{
  "arch": "unet",
  "model": "image denoising model",
  "dataset": "regions of photos with short descriptions (Visual Genome)",
  "train_examples": 203450,
  "image_size": 40,
  "crop_scale_min": 0.7,
  "horizontal_flip": false,
  "translate": 0.06,
  "rotation_deg": 10,
  "color_jitter": 0.1,
  "task": "denoising",
  "loss": "charbonnier",
  "noise_std": 0.4,
  "norm": "batchnorm",
  "hidden_act": "silu",
  "widths": [48, 48, 96, 192],
  "blocks_per_level": 2,
  "block": "basic",
  "attention": false,
  "upsampling": "transposed_conv",
  "init": "small_normal",
  "residual_init": "none",
  "optimizer": "soap",
  "beta2": 0.95,
  "learning_rate": 0.0046,
  "beta1": 0.95,
  "shampoo_beta": 0.95,
  "eps": 1e-08,
  "precondition_frequency": 10,
  "max_precond_dim": 1536,
  "merge_dims": true,
  "one_sided": false,
  "adamw_lr_other_params": 0.0011,
  "max_steps": 12800,
  "batch_size": 128,
  "epochs": 8.1,
  "lr_schedule": "cosine",
  "final_lr_fraction": 0.01,
  "warmup_steps": 250,
  "weight_decay": 0.0,
  "adamw_weight_decay_other_params": 0
}
Rows from block 7, named by matrix and row number. Rows with one number belong to one channel. Each number is 500 + 25 x the weight over its row's rms, rounded and kept within 0 to 999. All counts start at 0. Numbers have three digits each. After the name is the row's rms in percent of the matrix's.
# convs0: first 3x3 conv (model.mid.1.convs.0.weight, 192x192x3x3), inputs 72-83, a 3x3 kernel for each
# convs1: second 3x3 conv (model.mid.1.convs.1.weight, 192x192x3x3, transposed), outputs 72-83, a 3x3 kernel for each
convs0.74 051:515486502487524503468501475567520521495513478510462474528514489529459496483488506463470500490518473500513495485523477499473493494495481503493497524521501601558515525523471530506486515490498485486512509501493461524490479514490482504499497488534514480493448484516468504473567542509541517455548477487510499521480499490491477504
convs1.74 080:487505508530533504518523478461513483547537504521494480522487474485490544514513481509501526511481506493495510505497471518464509510473491475540532487503469500476473501538520507496527548545484503500505480481524458453491492521531520554475488517487546481498507464457503494510501466531484478539477519514528511505495542530513490531
convs0.75 069:445533467484505484459498505587497515581545491553462507507509477526476488557465518491478513492461498495493486563496494496515506499490521494474531437500483588525473547505477536475482510462483508509489526497512493491503500506514473476461452483485503492489493476497470516489509541487526533491529495476532498515491520522495482538
convs1.75 084:505539523502496525512473474506501492569517480472458467511509465508541486514514510497513528480460507511450461536521500496508522498482494469520500515483492481470515456516529484505465537530506479430534518503470518500472480526505500502487481457482522441483536477487505509474470548499469484540504506514481479541498525498515485486
convs0.76 106:471469498466527535531528514489428474507534550560589534474473477486472515488520523523555502494527507543495485503521500529490478522519491461502477482462484469519509477539491496550530533495491484537522498511491492462514491516535487499506518492487534541545492494492538533481448474480513485548502512525504503501520474506498470503
convs1.76 096:494472506446477536513520552484445463469511511514526536529489499472483506493495523466507504496515518499484512556529483525472474513493503477458482495506500513513513537512492500474497502492520447505520511517470478491499500490465474481520541532519485507484514522544495512553508509501471496492515539529470513518480503490513504515
convs0.77 100:526509482515503494476488500502458470521512539519487500482489489524506478495516478504503510494473484486471525511444474506499510521553522537530526459474497531483464490522476487464464547536483477490510491469474460438478527504517512496499464465461548550528518527466496466475498531516520487504495505497438504483480516518498506510
convs1.77 099:528501533517513496488450483508486494484503469499508459499489503522523512490474521512513527480535522511509496513477527502487506565539526503491468482480520488471484473508483510483472496494473516518510497494512489487495504521514526476489493488483596566522549533495491456500501476514491528521506519471476479523456467478484501483
convs0.78 052:518483517502521509504494502557538518483488476493473450536492506493467504488493494454468493485506494506520520480527479461474502507494490522493467551545522570533519537520483509523502506498467519509492490484503472506505474504477479507503516516534505508492477486512503513482577523507537522487493466479494505517471494496471479499
convs1.78 089:486503476548522515506547515475505463530530530499563475470478517493488454544542502494488516486528520469451514499486499498493483468519498451484499542503507488473498470500519491501521512518512505475489523500529480479491488492492545526515512486484507485485548488457528495471534464462485491523458541530506476482498485499473541522
convs0.79 052:511516509513526503492513507580508538540514513494470483531519508542485458507483502484481537480471460472500474504506482495488524489480482465495502494513512617545521514519470494520503480457493483513513520517495510485492481489482494499488507480526516485498485471502450465475566538545531527521557507491502531521510502483488500465
convs1.79 091:456519531519512505477481496526525514551461529504504438496458526500497520530515530491517488467496476481479490514497464472468528511512514504531502515479501478504503498530511486523507555512462490489496491478517447478490516507491503472499506489479533501481548481473480520531472466527488479525485518488492506535498524515507508500
convs0.80 066:465501507535502535485499494522529525510533550571477477520526503549511506516503507512503457484458490496500496514555489461515492480488533448525516489493504578527527500517504524520490472501486486523475533545481488532512489488458504503441466470467523503490512507487513514460486516501520519555557509494503535535545520505498523455
convs1.80 080:559501502499514511509485492533510488487499488494479477491499521523489480507523522445516511496481473489493506475469536503498524494481537520476487489514493523458533544518525532499444514489474499518524485491534464513532535528503501501480510481495518471512495516493512483519437500477467522514506509466500521532545523496476484501
convs0.81 106:511485478525520513515514514428491456497488566528522529536545527489527490501496498537479473498536489459492544474501502490458510529534509522501465494516519460477488509495470548488511492508488479488530520481492527464520524512478502507444509522545504477471517508496567479501475483471506504477464508524495482505465527480500528519
convs1.81 092:477459529508471434540541461480478480511527463516493513504503494480493500539482483456503504524498483474510496525503475507521535522530521487495471547509483499528496486526493492500485479495464503540511482475459482529491494470499508488452508560509548526518472486472519503506448510553528466494499499480464445477518516498485529518
convs0.82 047:467503494502509502518509508575518504484500520489481467517503481497500487500474512464498499479479493506510485502505496472511493490482490539488472552539488584546544493497502513508505494497467501515499517483509511498506487513477490503488491512526485498529502491485496488520595526514516543496512512509505509511480514515454470456
convs1.82 088:487486460488492520483503524518533498529556488501517502460457461532487465517526513538479495499497495462467477522495541495520504550538522482486486494502498466522504470512500519493543503518493499532525467498539491459461522493499487520524480515493510486525500514413552512499487506501506507517495460505492548483542536543470499532
convs0.83 090:491489503509489518459495498530512520470482467475514526505485503484514502499496499478484485517510502501508498449481492503504512530498479549527504616554511470490513497503491498493469489495522490486547467522497475496495494478508491526536500492533493515492482501487518525512566544489493489475481496527491501511455479464486507509
convs1.83 096:484487522483492459542554545490499528478480455561525530484512493479450465515482452493487482487489532503516478495504500517493518494518511455517484488464498521525517515507514456465513533518515511513479491499494482489509509506504477475525541538527480536489517474486543494446488495531510518455490483529509485505523497478487523544
convs0.84 063:488510497506517509512510535519547543521530514524493453517527478528496497497474493493465473487491434487505483508521498481488511506511525457505467462533522544547583486510478495523487490475482524526462485512510484478523493484500504496441522469500511511502501520489512462481528542526536539558578532481520515531515512475485504471
convs1.84 081:528543516509501508536500492507543492510491499495484489490465499519514494517486513508515500460476501465488520450471501488513508515479497540465454513480501514517521534518481542499513553484496500522493508490541464471550530500523550477522485460497516477486475475550495508507496524487485514470527537469495519501539536491488524456
convs0.85 153:505505534506534506487488503403536465449501469517535566484495483442461527518504477494526500475494493517542469465471482505482497493536512549458477511510476473484542468555524525484475493495500504523508435467529459489515509522466514492502507525480488492469454476509512429518475553523478506475480485552454507488503535514482487532
convs1.85 086:511516499491496497480511489464439469497456486499475494493494509489498475507476476540510521515510506502530526496519514503502496503498541464462467533510461531529518487509491476473500472442454466503513523529539497510480501499479508505527492489487502564533444501529468487530482495507512483474488477540439494440487477460485486544
convs0.86 063:533510500467539511508488487547524482481482473461462480538466494488486508480490509448474468501516490473519520483499468467468497505527482525499477559550530563524454518490489498503482512507500497528509494496511494516488461507492500496526523557539474508494476495504526524485599500455521487502485450481492517499470474470476487506
convs1.86 093:494503492477524545519527492489510485478542532538571494496519501481469468532526511506496529513518519491476488473487503505499505521495522465480545493555532505497517476501519512518517510589521469502522493517516463443482502461489488518530525531492453519517544519448536483459524529479489463520478510535509503491530478541479532539
convs0.87 110:460494479503500487482507500511519498480520498475511491498457474510471462494485447500488481503503510547524491439505523472477508529483483517482510520446531463509506485502464501467457454523494553518539558572542503504534519497541468503570484471544510532515480502523522510474533459516520459518493502527491477516491490471466483488
convs1.87 120:466509521483504488487503540493506524479471488508521496477507480504498476514515450498492497511476491498501489496524496472489546451477506502505492495497469520513499491521517507509521493503479519497498531509533528501534487526521454497520449477520516511490504496489532496460490502521481517466474456467495472490480464454489455493
convs0.88 113:546546509537533544438509528492474506478468514472492500455508511480462487506513473488509479510536522517496506502460466481503478520551495517516499509525504514525495554551523551513538574573530533545527500490498477451473527493504466524532472458514548568566504519535508501495499503519493498489517480513460495490543498474468505526
convs1.88 131:534507534510511537531489517490515493489503501509471457483469477511493520498540512485495505479513499485510518546490510526522507553561552533506497537520526531533521491492498516485497494505477531544532538525560515471501514516525507507533528513513564574553522492535500452528530512501518519483527539520464492483491493456497507484
convs0.89 115:537536471560502467513512473423549506489489516522467510487547503498475503512492485504477484523508457492490489503493506487470501528493492491500520521528529493471493497494510514489492520542475488497481500458476494507502532486470532524498486522496535546523508468500523484548507537551478506520502548513510486528483503455532521544
convs1.89 103:487471506517493479509480493475482462485496500523481515478537492500509491492516482510502489526466514493488461523495478509472513547541531493480464519532483535491537508517499491465460510492482505484517535489535520527457479478488527453469541457499478539558518512517477498541541477478474545506499538542500482503468486509515518508
convs0.90 107:459460517510485508557494508484489480477538497582518535520492529502491499475464518541487513535493497520520551509503495472534482448469475500488490454477499480493493426462492547501483505466495503490524495505505518539511451493484522435479500511544472491514529481475459521540485520526474474473498467499478488472503480495514526527
convs1.90 105:504480474501535482507505531467475469547516500516512524478516493518497462523526520530492481525525526524526521507533502487468462509510471502482433545552508528512496477504531510488466506507494516481480500507535507472498502461469512535495530515487492493531479488525502530502495478434503536476476501551497490489474490520489484532
convs0.91 052:508509496538528497538495514548515545581538507543510491518500518523511486449466502489471518483470472423463495553497520495506516464473490465503488486516531569552516521496512528548484473490482515508511513496513501533508455468468467478477475514474525501492485474526472468462562531487572523549581533483516534508520484519477501491
convs1.91 082:508531499512519491496500500507541503497497508482494443532528504531550521531528518477457442442497476468475491501544507489530490513540510511516511473500517497519476539511526504511491490502514496476521473470490471509470507517483476521464461492464549514453511543496525490492524483520499491481552484522507491511476520506528471519
convs0.92 060:517517499553527502493544530550530549549503489521487463530540522530510467485480512501446497478484490471494485510476504509493516482490525461490490477510522594541564487497500553509487497474489526490484503498510517514479454490495501481469491459519525515475491489514454457509537546536543520512554528483510495505511503504484482469
convs1.92 081:493518519513466515483485513516519491541493472473455497500500498508539498562500492510505470468470470516503499503486488531507530517542518518539486504505502514515504479535524526565485520497470499483482485473526503534504480525498533508463469462482520526497502491491505511488484462472478520522541515490503461493474550514514487512
convs0.93 114:502513509487499522497499501462578531560547534545518505521507486508480482520505472521484536494498498537499505531503494489508485465475482483485485472529483469466518513486570551528553523496515492501504498473465516490526491465527518530446556578489478477481463539512500503463544489479483556559496460522449524494493511472506508563
convs1.93 093:503510489470507489468518515465500490436429500473495509503530492508492484487524521495497490500508513516506506499529532489483522502515542514520498467504557558528499497500507491492506473508510540500492511512460493518503471498479473490523492549530474482476486484508488526488506498470490485507486493498524449495516504523517531541
convs0.94 118:502519529507470537469501517469525497485467510479479519487470500485435503517485522487520508514521496506546509541535489520499494582488512534533481495509511484485488497511509481521474448528464493509473456508493491507525532531482481531489509461501470485472538478489517440510472519475468510532505486521487504461506516474495508485
convs1.94 110:448491505478490545518482536483504542473518540462490540468473477470532514488517505510495491516502484496520500500478505528509487527473488495468541504483497525528491470498512496518497474502518473483457499493466514480476501527559489493484500477466467494468491523485474503531508481469483462505478478485505479520486481509485527514
convs0.95 132:496491477493514447518487524517504519506519472480502484511529492488503521476520491468576509489523530505499483501487488485528505485501508516516533450575454518472476485521484516498528520505504474461523474509532495508523505474489529529510518473498495521480500489482507480493531527489450506501481523486506480508489518517498545531
convs1.95 089:526519512533471496484504514498498488511459482483472486487505519491519528484478522510505537504521500516531500531467516506466503469487525480475507471461498467452473514516481491489484466515483476512533489498505494502484537458501477460507529473539477526506523557506431533484502505446495507485528535477486474456484470502511501478
convs0.96 057:518488529523511516488497487557532544506476465475477469519494475510470485488510502501454489498498484502510510488501446463473483506501498529529507559539553524542525508519496499501497494497494516511498472490488471517507465494495493500490518503531535505483478495496513487504568567544501505492501476469484488503478490486498488494
convs1.96 084:496472486552536500563542491452483494552512479534558496500515492476499463520512488489479504480507520426504497502519499521480526494516484481508493510505509532509499491495513525498467561528487511487481504495503471483482468492483525521510485472502526521500514478474528447465518484473521514530461533543502447484488537499495563526
convs0.97 118:484464478531498509514534473508508488514493506489508487488481485467499479474487468452517481531510494494503501567480486485509482468471476453478482481451481483488512467515517494509512490493527455486495482463484496473500475468488517519496527592551483489479483508475501503540479492482528480500475478464500509529530487511493488483
convs1.97 134:486478472496507460537533555492463502479515464484525509487513517508513516478497511505483474509510510518494491511477508509481507548526543535521547509515529508498520481500508481496499492508487449501489479489457450465446493445495484485495558544557495496484497497486497515497522522506516556526511533538499511492497516532507516527
convs0.98 078:486484504534484522496509468514496483573556520570480521475484492548518479522490469520518460488455489484480453539535493500516500465483517465528527424483454553546494481514528523506473500494481490510459504508502485512508481492475485530459458489456494501460468527497488505448471520511524537527569531493483498531540530501492509467
convs1.98 081:538537479512482507478515469513556479504498459503515495514537449545539511507481469452496529489460510518501502482466495542513501503502462519497509484508503525501492502526489523523464503491492450500496469512494521520488500519457471511461485515474555445457507515517532495523485476512497501503481501513481520543491479483510532519
convs0.99 069:484475490509505512509487501500515539496558549511494512513510477531540503510533490510517476499476485493489498514536522501489519483480499456505496463481464535541552491508490510496497456509497455519506527499472512525499475497497503504455488475478502497489501480488492490481460507514478538546529536493495514560544519500486499449
convs1.99 080:520518498493523492482468524548523477505481447475474502503478492512482473507473522484505523471537516473482525518499536498486492509514523548485509464509513515483501516508514492435473488485518481549488479523508477513503563498477480472485484475504508448481495490468517470477522522503450505539506535508517516484529503524470483511
convs0.100 140:497521508500465502528439532502483469534485455520524519498432514526510449520505503479447547518481558515463475473474488491518528494490518512538527521520456461502494489525517511478525513539498539495491510503463503477485470517483482534524452517484509506489450502529452481512513490530481479483533499487495529540513533507552509486
convs1.100 091:469459482484506462503492486441487464438507480455481482480495501503516509475475478481489485522493478477530540442490509477489552463465513478514526513490512519499498499455486477494475507478493499435443535473513517486473452483492500499471471497507465535468502501464474477492507471550484503490501477496533491527541523517513469529
convs0.101 116:512475495507475507510486515490494483516513482523512497520514543565506485526513501520468502525478503498457515456507522463500493476529494487477527485483494487499489498469476470478469475488477572520466588546518561492533487463536494481506509437495538502498513500490554502485504496509502463484485508528520494540527511527510515479
convs1.101 150:522507501512491483509496501510497484495476479515497485518535514512506496509486470493507524508481506475487516477511518426487526442479541508507482496513484497503457511514508499488494499478491526516525531519511537517536498513487449486496458495488558515484579502444534512459473504530486500493492491495483496499486480504483517484
convs0.102 137:516536497482513520504520498502472513512507495485489503483472493495494511490527523509526466474525496506506481507490558495487500490478529490506509500494489476519526504514555472485507509516508478481519467509495495470472541523530518508504466485458489499469488472559467506483454473515483512522502536455492519537517527498478467499
convs1.102 095:560516512490501531491472524535483522500477509466459485460476515475541499496507499512495489505512507519527541500516513497535495489505472518479484499506466523485540498469512515533554483530486537503498494537498510476518512521523485494494470462515476505506528500509492478483549479471526495478537506448478522484494468447499511482
convs0.103 128:527501523497503497500482507514528475486523477469528492515468532542469473515513458523518478523490527521522510461504486445473525504501508499512490493478512471477511499513493503479490493505483561528478558547543515546568516495504492473525485492521504496479503483493504495464506486523484490488511470497537489507519493518494503511
convs1.103 171:491507519486515519485509509488463493477483482489493489514510481519516492516509500508506501501488491500488490446497531428474523479477500495484474505476472518506486509509502508491495501489494513542555534531568510494538468514530454498542463470495496503480518506466514514492496465471481462476494509461490448462475448461468491480
convs0.104 105:485482504498465460499465468543498477519493513526515491501464493493451461497492491570515516525513448526504493546541508532531465521517512516514463490491457511461483487480505505493531497544536442472490451472489492484468531486496547474518487537477502501533494510559515516533472528535491480522489493505499480490491512479519522449
convs1.104 104:508481469527481474498455468494493461501503446504489482487462483481470496495497485519476495493504492482511454503524498544530499513531479510482471529519468513508498503518500503508485497501478472504507465484528477477533502507528565552500533511480526490528484474538492491561491518452497502486526521543488502464447445467490518488
convs0.105 059:509482523515519495513498478506544577472469489495502459495523461513461469463512492496472492526501502470538484504514475477480487507520483534501507525511547492530550515521513496533494503520518519503478514520490474532506503470469518490497510479532498535506528486494502496485567591570508502511504502506483491504478488487508489464
convs1.105 079:508496503533505474531528481503485492496488455479509467462508535503453501563501540521501497489531517425491493434497497511488528492524511525529477524513476506503473543506491491506517550475468512511459454504497443500506497497475524495533484479520478507494474466488550464470497509488486501478480550472501487482523521506507545478
convs0.106 100:509479510526497513502482519592486491515532530458529520477494510491496494469504485498495505492503481491517475496496496502514535494485481510462484563494493568454552478493516474501533487522490498526492493505495502493530468516504500512512506535487476504537499478521519483530590454494537472527496475516522504489468501507488486454
convs1.106 084:477452526489494537481514485482489553462531506513501508473497527497556473503503511500547449465429467505494457490524482517521524496522457507505498488514496502512489498443527456470519499498538458510513520493497527498459483456526492496549500501492444520502477515477466547511526472463508508460527454493540486484489530530505466506
convs0.107 097:472486479531519484512482500443489450572557523602572539481476498507505505514509494522525530493508449421460492513490500532494461493484509510513500427504466443531488490519484529511515527500514517476524480509497498522516481525492492490493458499492536477489536505550500469492471471499566480477563528527486539535510521532510516510
convs1.107 082:502502525466489462500502462500475495481512456537494496499532466481494471475503475468481495486481476520493517505526533516500513499506470443479509506489477545502514526490500471510475493491483456466503490500501516500519490523532488471429539471511493505473488488489549506530458439467480478444451524492486477519462477511495505541
convs0.108 109:521483513546540493520483524586537481497528504500444473460505488486483497482496514472484523497484493479516485518512492492519542487512514439461515574482491521482511512516502503490522495505524467493505535516485524469460452500465508491535542551510485447539478499453521492498547473495519499481472496477521538493484491523447450497
convs1.108 088:481455510500518512510522535492488466497516553512522462495496508483500491525514528490520531514493461464492503518501494485501481540522525512499503480512464505506472484486521482490496473452531511494500539474471497504452459495480457483557532526471501512446502573455481547458547519527528507463512477510531511506521523499506470498
convs0.109 102:537467538480496537481462501502536512459515523464518525468496488499462483499500491508534528482507491483513517497514503483496479464470435500445520528467484520458515522491524459486521484530492533558581466550578511530544485540488496520503534496499492488541504482514527464481504468497513517510487501489525490471451502524501534470
convs1.109 105:489506532504510515443480486465466516486505516502545507504477497482496451519464496495551531482526502483512470521522523484516506470480473491463478500498490494514502491490500492521483493540512503490534513536548484481504504504501515501515459473490470472498478531524511498516504479498504479445496496482500459468471438472513521528
convs0.110 101:472510490541489495522486466503490590533516495511529469487532504487514484471490497512490496457515452497505499505490510521467495482497486481467530533502554526511597525484524527491523495504523515518508494498514495491489547451487529491474512505500517494525486519505495486495471547578467547525474548501511487494525509496528475487
convs1.110 091:547475520538491478536465529513484493521481506492477529446511508489455477521502508518515497488545461451549473500499505527491486496493496517500502461469491505529515551498518524488501531440522554518479501511475484538449507503470519482481480497520489521530443475506435557468487471517489493499550446499501469500515537502540474486
convs0.111 131:543466501480498531476525503476462515492455486480481520511487543504483518481531537521467522504458503480527510505529524504482503468484463537472485533468512498531500503504539480534508520520520513507525484487505489495540498547541544498529468497472523463520455515516525510511528471462466539469486497515509475507470492500489482515
convs1.111 091:513480518493495487497513497498470534475499462467524526532490502493538528524487473479522501515533490490528523508531525497545533463491470526493486516479500483539515536433512491460472480472491529503496491477515491510495511508524458494478476534557479503503462491483476533492490491468527499499540502503527485484547494480527473477
convs0.112 091:515459469485493496527523532463458459548563514601536537479482489480523518515517472479504490500510495472464492503518483508492485504527544471516477473495511502492463492527485528534567511500474511487475500505491507524514489553472473472482482508480493525503521511518541498458462472473540491512564549530516529508500500485530498515
convs1.112 090:485476501496496484556528515489481478506510470558506486543539504444458516496493510446490483507510485513496479522499538488474502486488499473483497538529516515499552554541507494490469510489496404447504521492477509488499492482510511500468511472517517503452525506502470466501468481543467492477512544486516505537529524508531512517
convs0.113 107:500464529515516491524513477455517484490529454514511485497518532517493472529462471496486518519485495470515496470498520443500523509470497490476505487483515529504508470446479510491474469468489569515473551523521517521527485481539486484509477475534521499499492488492468497477475498501534474463501510487523493488522546490568507539
convs1.113 114:502479488507504531469497529497471516493458502488475499483536508519501522525514488486465462501498463507464502466492499433448538437482501506511481503524508534498480500509510503514519505501507506485469524535523513476474485492465464489543473489520510537463513513494512495421504452491518488458503508507517480487498511469508535497
convs0.114 079:462491479520535480529476502466473506592518495568499495507488534506505499509462527503471497472466471446492506510482435561476526473498524472518499397473515500487462518491476522504509507481490515514533466490507487468512539483492470471516472497509535526551491480508449466473476482473554517498579515504502519471519547516511493533
convs1.114 083:453511553505509484487490493487550534513474456533500551530507503506544509526491481470454458522492489510512507504503517503512523529489517496504547531483481525523509486527470463490493506528481465453535500508468503509489500546510512474452504467477538555470517529511453484529473474537486502504535523491497478533479456503511519522
convs0.115 097:509494475479503507502455508561498518466513491487451488523511447495479528510511479513478497498503488482505481515551530491502541523490502463478500512537543556490474509504499497508484506484495514502481540478505497535473477484490488486490499490530537493503491475504523502486507499485516508505498443501484514512469482470472519523
convs1.115 097:496496462503496504528521456492479463481528535529487442522531531499487481527493498494507508521504496472509481516503507513517509475469485466506480501507533522478464517487489484503508495533523534465499523529489523456493484496486501550526514488425485508494552471490507505462522543478455440538497516540492482509489502542506518520
convs0.116 110:500538531540549556530489546521515453479496514478508527573548584501545566554512544472478512495538521480523535486517534463509516478502490462471486490521498507505510532510491526496527530511526515492505527457461540523503500499483502514479554543530498559539497470498480509483473504505446470490498464491499513515512462472492509505
convs1.116 131:489507521485495529529518552479513511485482499502495508547539518518525524501464496486524548477485531490517526474489445515516493506527504548528510534484502530498509501525526492498495502500517535500486512491487489489490442474475490480481481479506549549547507502511524499535508548564491531527500502494504502493494514512530512529
convs0.117 088:538471491486515482517511494527480512603485487509481503488495532498487477496469524478429516487514524461521552512465513539495505488530522485520492447478535569485461555467516496509501506491513471483537482500489517469512465497504465501509500450538523489542509488527454503475527462462579486483538499490522501453542502517473484515
convs1.117 086:500479553475507507482516481480535524489490500499504457477503506441524508504478504483471502515500486504530485486516480500547464503482539521491496521514501517541499481447542492503523469524485495490516476494484508517493456516505541529490520508462506584459422562484510475546531463493511458490479536485555506494516489493497517525
convs0.118 108:507509541518491472500489454485484477474550513465532507516485524507509468514486495462483512507495501471479534472510503488501490479467475490494533512499505487528506549501507512519526521517499495475480489499485504526543513514495520487491508500463516536563498495521506562561518523530488507498507520519493502495503479483533523494
convs1.118 126:504513518482496519474473489495462507468456493493489506501503499477476479460450449474518530454514508449470523452482426463491467461448444528517523505479480491478486488514503506498504512518530527504507523504512505544502470467490481485494483496492530553582493521523488502530500515520486508507485487492490483481508469475528492516
convs0.119 119:488493489474531476503524481474453462566482497504510495501511497475500486536543520534542527496533495472473475496493510502519484474494514549529492448505488426456503535515505476476516501526487506536478483494488491476509463551499486464487513522482496491498477478470514496493474500523507541507484493502534489460533538571528494503
convs1.119 088:460511529459461489469494478509474516467470436507507493483478479442493508484505474494533555523492495484493495515531523481459520458474503468520502524481478513521473515465513525546485465469488448515500489476495478516508497501462510498465476512518534487467499514500451485494530474527478482498505482475473490507469471451514478505
convs0.120 060:504529501466513511498472465550511524512457480445497466526476472480502493494501497497475502503515477489520550487467485481471509532489480506532497567553572515490472510485501505505497494501482519523476530507478514533501481481482492485518513516523481516478510471487508509507566549512506497495498488461495502498450468454514485499
convs1.120 087:511509486475462529530533491493472521489540499538549471497489509498456476487514515516491534519540538468504433491515506511503476502485498484486495489489482509477444509518503484505519556554517529506507524500531489484491496482480435506535522490458484500498523482477500458444553522495523473520497500563508506466528488489496550539
convs0.121 113:492478503433568505496499544486422526502489580486544582490468473501500534487536501480501493472524499502487450491490499514538532517498503482464531509512468474475575508505482452480524489482523525540553494512549482499501513501517505498500509490452516507537501520576514535492513463475461547540502566519509520550518472478505498493
convs1.121 094:521486552501473527482493536529477519462510511476510480497496499492525509493518512461554506496539493484536495523489514503502462516501511487512517512510493514498533499485512510465545510491497495520475491454457520556548525494497488458508459503497439497540491500525480552500535496506509467549515498492539532501515473527507497513
convs0.122 100:502521501473489495484494487531485518483482476490495512490497478485493507493481483507497455462507533513497515492496503493476551499518517521508509556528444452477472491497500517467479490518528515464511519525480550517503498495502525488536469536470502486454504503550491550505517493473460488447497478523484483471475478495534504529
convs1.122 097:544521505497485509496507539556530492513464453493540510508532519497462524495470463504485494475523491479508528494510483503447513493480480534509508473483503508561533518525497505505537470497499500500528459512513536510518532496473479463466501527533492481492487529490586525446491547513562525496492450551531525519518491496511486538
convs0.123 119:493457510519481497525513484488487512480533528529552497503501498484455477474478494527543531491518510482541482511475516523484485497496483466468476452445511506519537554539542487524522533514525446468538465466534476472467494432466498495508554548516514509509483500516500518517459476503483458500506494512496514510492496516472472460
convs1.123 115:525480489520551501544572554474441477485494500496518508460451501471503499493507537505505463522527490532528498548507484547521514538548565483491507506527505518519492503500526485526512498513498491501523519518487464485484500431469517497505531541527449505513465500486505505503500501493494499514500501543497518489515500499494521513
convs0.124 132:487493492486528522494491496482532459489517510481494500535488524510498563526457524518489516523496515512474524539484500598534498535482479503476465477479507520471452500527526486516539504467514472481507473447455486499471542483482515479485514516468482490522485476516532477501523520513466507516516486501468502505514475531477496513
convs1.124 162:488508525502491522492497503471493527489508523483516513518516513475496506469488488509531518517516537498512512530472465581495460538498466508516507501516523475486511505500514477500534499506521519499471467454432494488485517499503542516499507532507524558519459496523478490527508536543480544568476485520494477508509510549501496516
convs0.125 127:496535486476532513516493504519542482529507519535525513521496515519511509537488488507540513471495477522506510505491478536514520521511541497535523474483527466500492517511525481512486491493539459483512487489517476469457507470499480486533524469425566514527483499509548484539463528491425460520503503515483523484476488539478481480
convs1.125 109:519489487490497526509480506488462466446451495476457515477517522493540511489510537514496496550528488535545484509508531508518510539564564482471460490500504492477488517491510491489511461472519502500533501514494498479485523498472500500501502513518534548496538553550458523517520521527503502526510482498482540501457474492473486505
convs0.126 119:511452466552486467560565534456489485517503506518513484511471472523499473511522514517490507538506498531508514561526498482507485500458460471482489520484496520497488538486495534498527506524495498492522529493506496510533516516483509526466496532549504483518529525499533519539441487483508479507515549473496457495475470556516490492
convs1.126 127:521494497563509463582555516462484486499508507524528550510534512489492504481462480501519536513498486502499499538521501562504475551502468503504497531515503509529521487489515470473493506525500531482520514497480493496493492480517510489470533535495526472524530469498555512540486511494469500506469509507465465485486513495501515502
convs0.127 070:526494538499471500499498499561526520500484466465482485504470444491474471485496489493449486510529483468521518466474465482478528525509494519534499573558554516496477537496512533489474510490508508510488482506511486541493479473509497496502509518516513522489475478494505528504576549490532501499503466486497536544462452470499523532
convs1.127 081:508487494478462507522537503510501518478510533551543463511513509500492502467531493479506483490495519492519482502480470479489475530534513467506511479485502524504494520520510484513508502518495503523518507504512510536512479460493517497454511506481486491496533481510549431453506508500531494500487516549503468490534530482503507550
convs0.128 062:528517507491521509473509508515548557500479463485486459544529473538453483479526489495461463498534490502518489482502467491478506516501473522502517527524562524541571497522493490507510514478503511484493505509480486516485473464476484519475518488549510520494484482503510498492506576572499509499481513493484493519493500476480492478
convs1.128 079:480478499546547491552491488508489506530439473528452441529505509482465492543469522480495519504519512437510506512503489476488534509500525474499480517507483498481475486528539514497498536457458505502484508569511459513570441517487524529534523456543514497506502460495498469511486470502514498513449559488494485469471551512486543516
convs0.129 119:541495464471512506478471509498463511483504496502541489507487535523478503471488522489528516504524513513470513551468533604514510561459495541462486492496480458497480541503517519532525518513526460494485472464493483489500488500465509475511483503490483527544501493524514477514452464536489516520494475480504480484513486504487497486
convs1.129 127:488508532483507511532481473463468534461530548515506496509515507520503513489469533488519523513513507522526501534508497536528458573534521511527499517534499535494481491491514488507511499510505526521475506498468479519485479490532530499475556506477475498507482511512461530530541516530523534565509509555500522512539522537529545518
convs0.130 084:497512500491504495505521493631528487554504513504477491541474473503464495511486513451517551512495502520491523529521513479515551508493551514477471543476483558521461556489513514517480510504482495513486498477486545505469506490468455492512500535493474498456458498490485485496544504494478529535531475481513511515487478499491475511
convs1.130 089:502524480441516521486466541508483462485548537464543470511488480471517480449537504493511521525492517545463541474481471529489512532438496484513477520482472514488495483525487492498529484516478482517527519432501513467484501497462503527499526488466522448483540486444519550472490530502468490522466465508519510502493499534509505511
convs0.131 072:518453484523571483528505466553492499567497490538475489488479530507496482464490512516467494487474524421517512513467490538497501490504556484518521436474498575471481542495496506521502508457508483453504482498493510498480479509481478499536472495488548477540471444525451490492525510470534495473532475466510515485511530526466484509
convs1.131 086:488514549508502504510502465518532557492490511504467470508536471483521488494490504512475478496487480513533482505496495506526497521475512492467545505506491516483517487542510477532494494494487500459489509482469491528474519526535520486489517481464522556485477560498487480487520464480512516509524494508518456530516498515523506513
convs0.132 107:486509549519466528506492528544568510522475505474540495524507517529457484516523557535509519472530513464491553480517512519512484482517471552501513479466479500506505501485520500507503458499524521529527453491517491490531504496504492491477509478469466492506474454481473449483545492513534461516551529524528520505491515422470477506
convs1.132 092:471494520467494499509539470477486509494540501486445500501470530509490504506475495498532546496497534497548520478504497480496465449478507471496491495508479494491483470460509495508484512556542508525544474520517481494483491512496520489469501483451445477500485511486443440480514499472475492470451500480508485506521517465518523532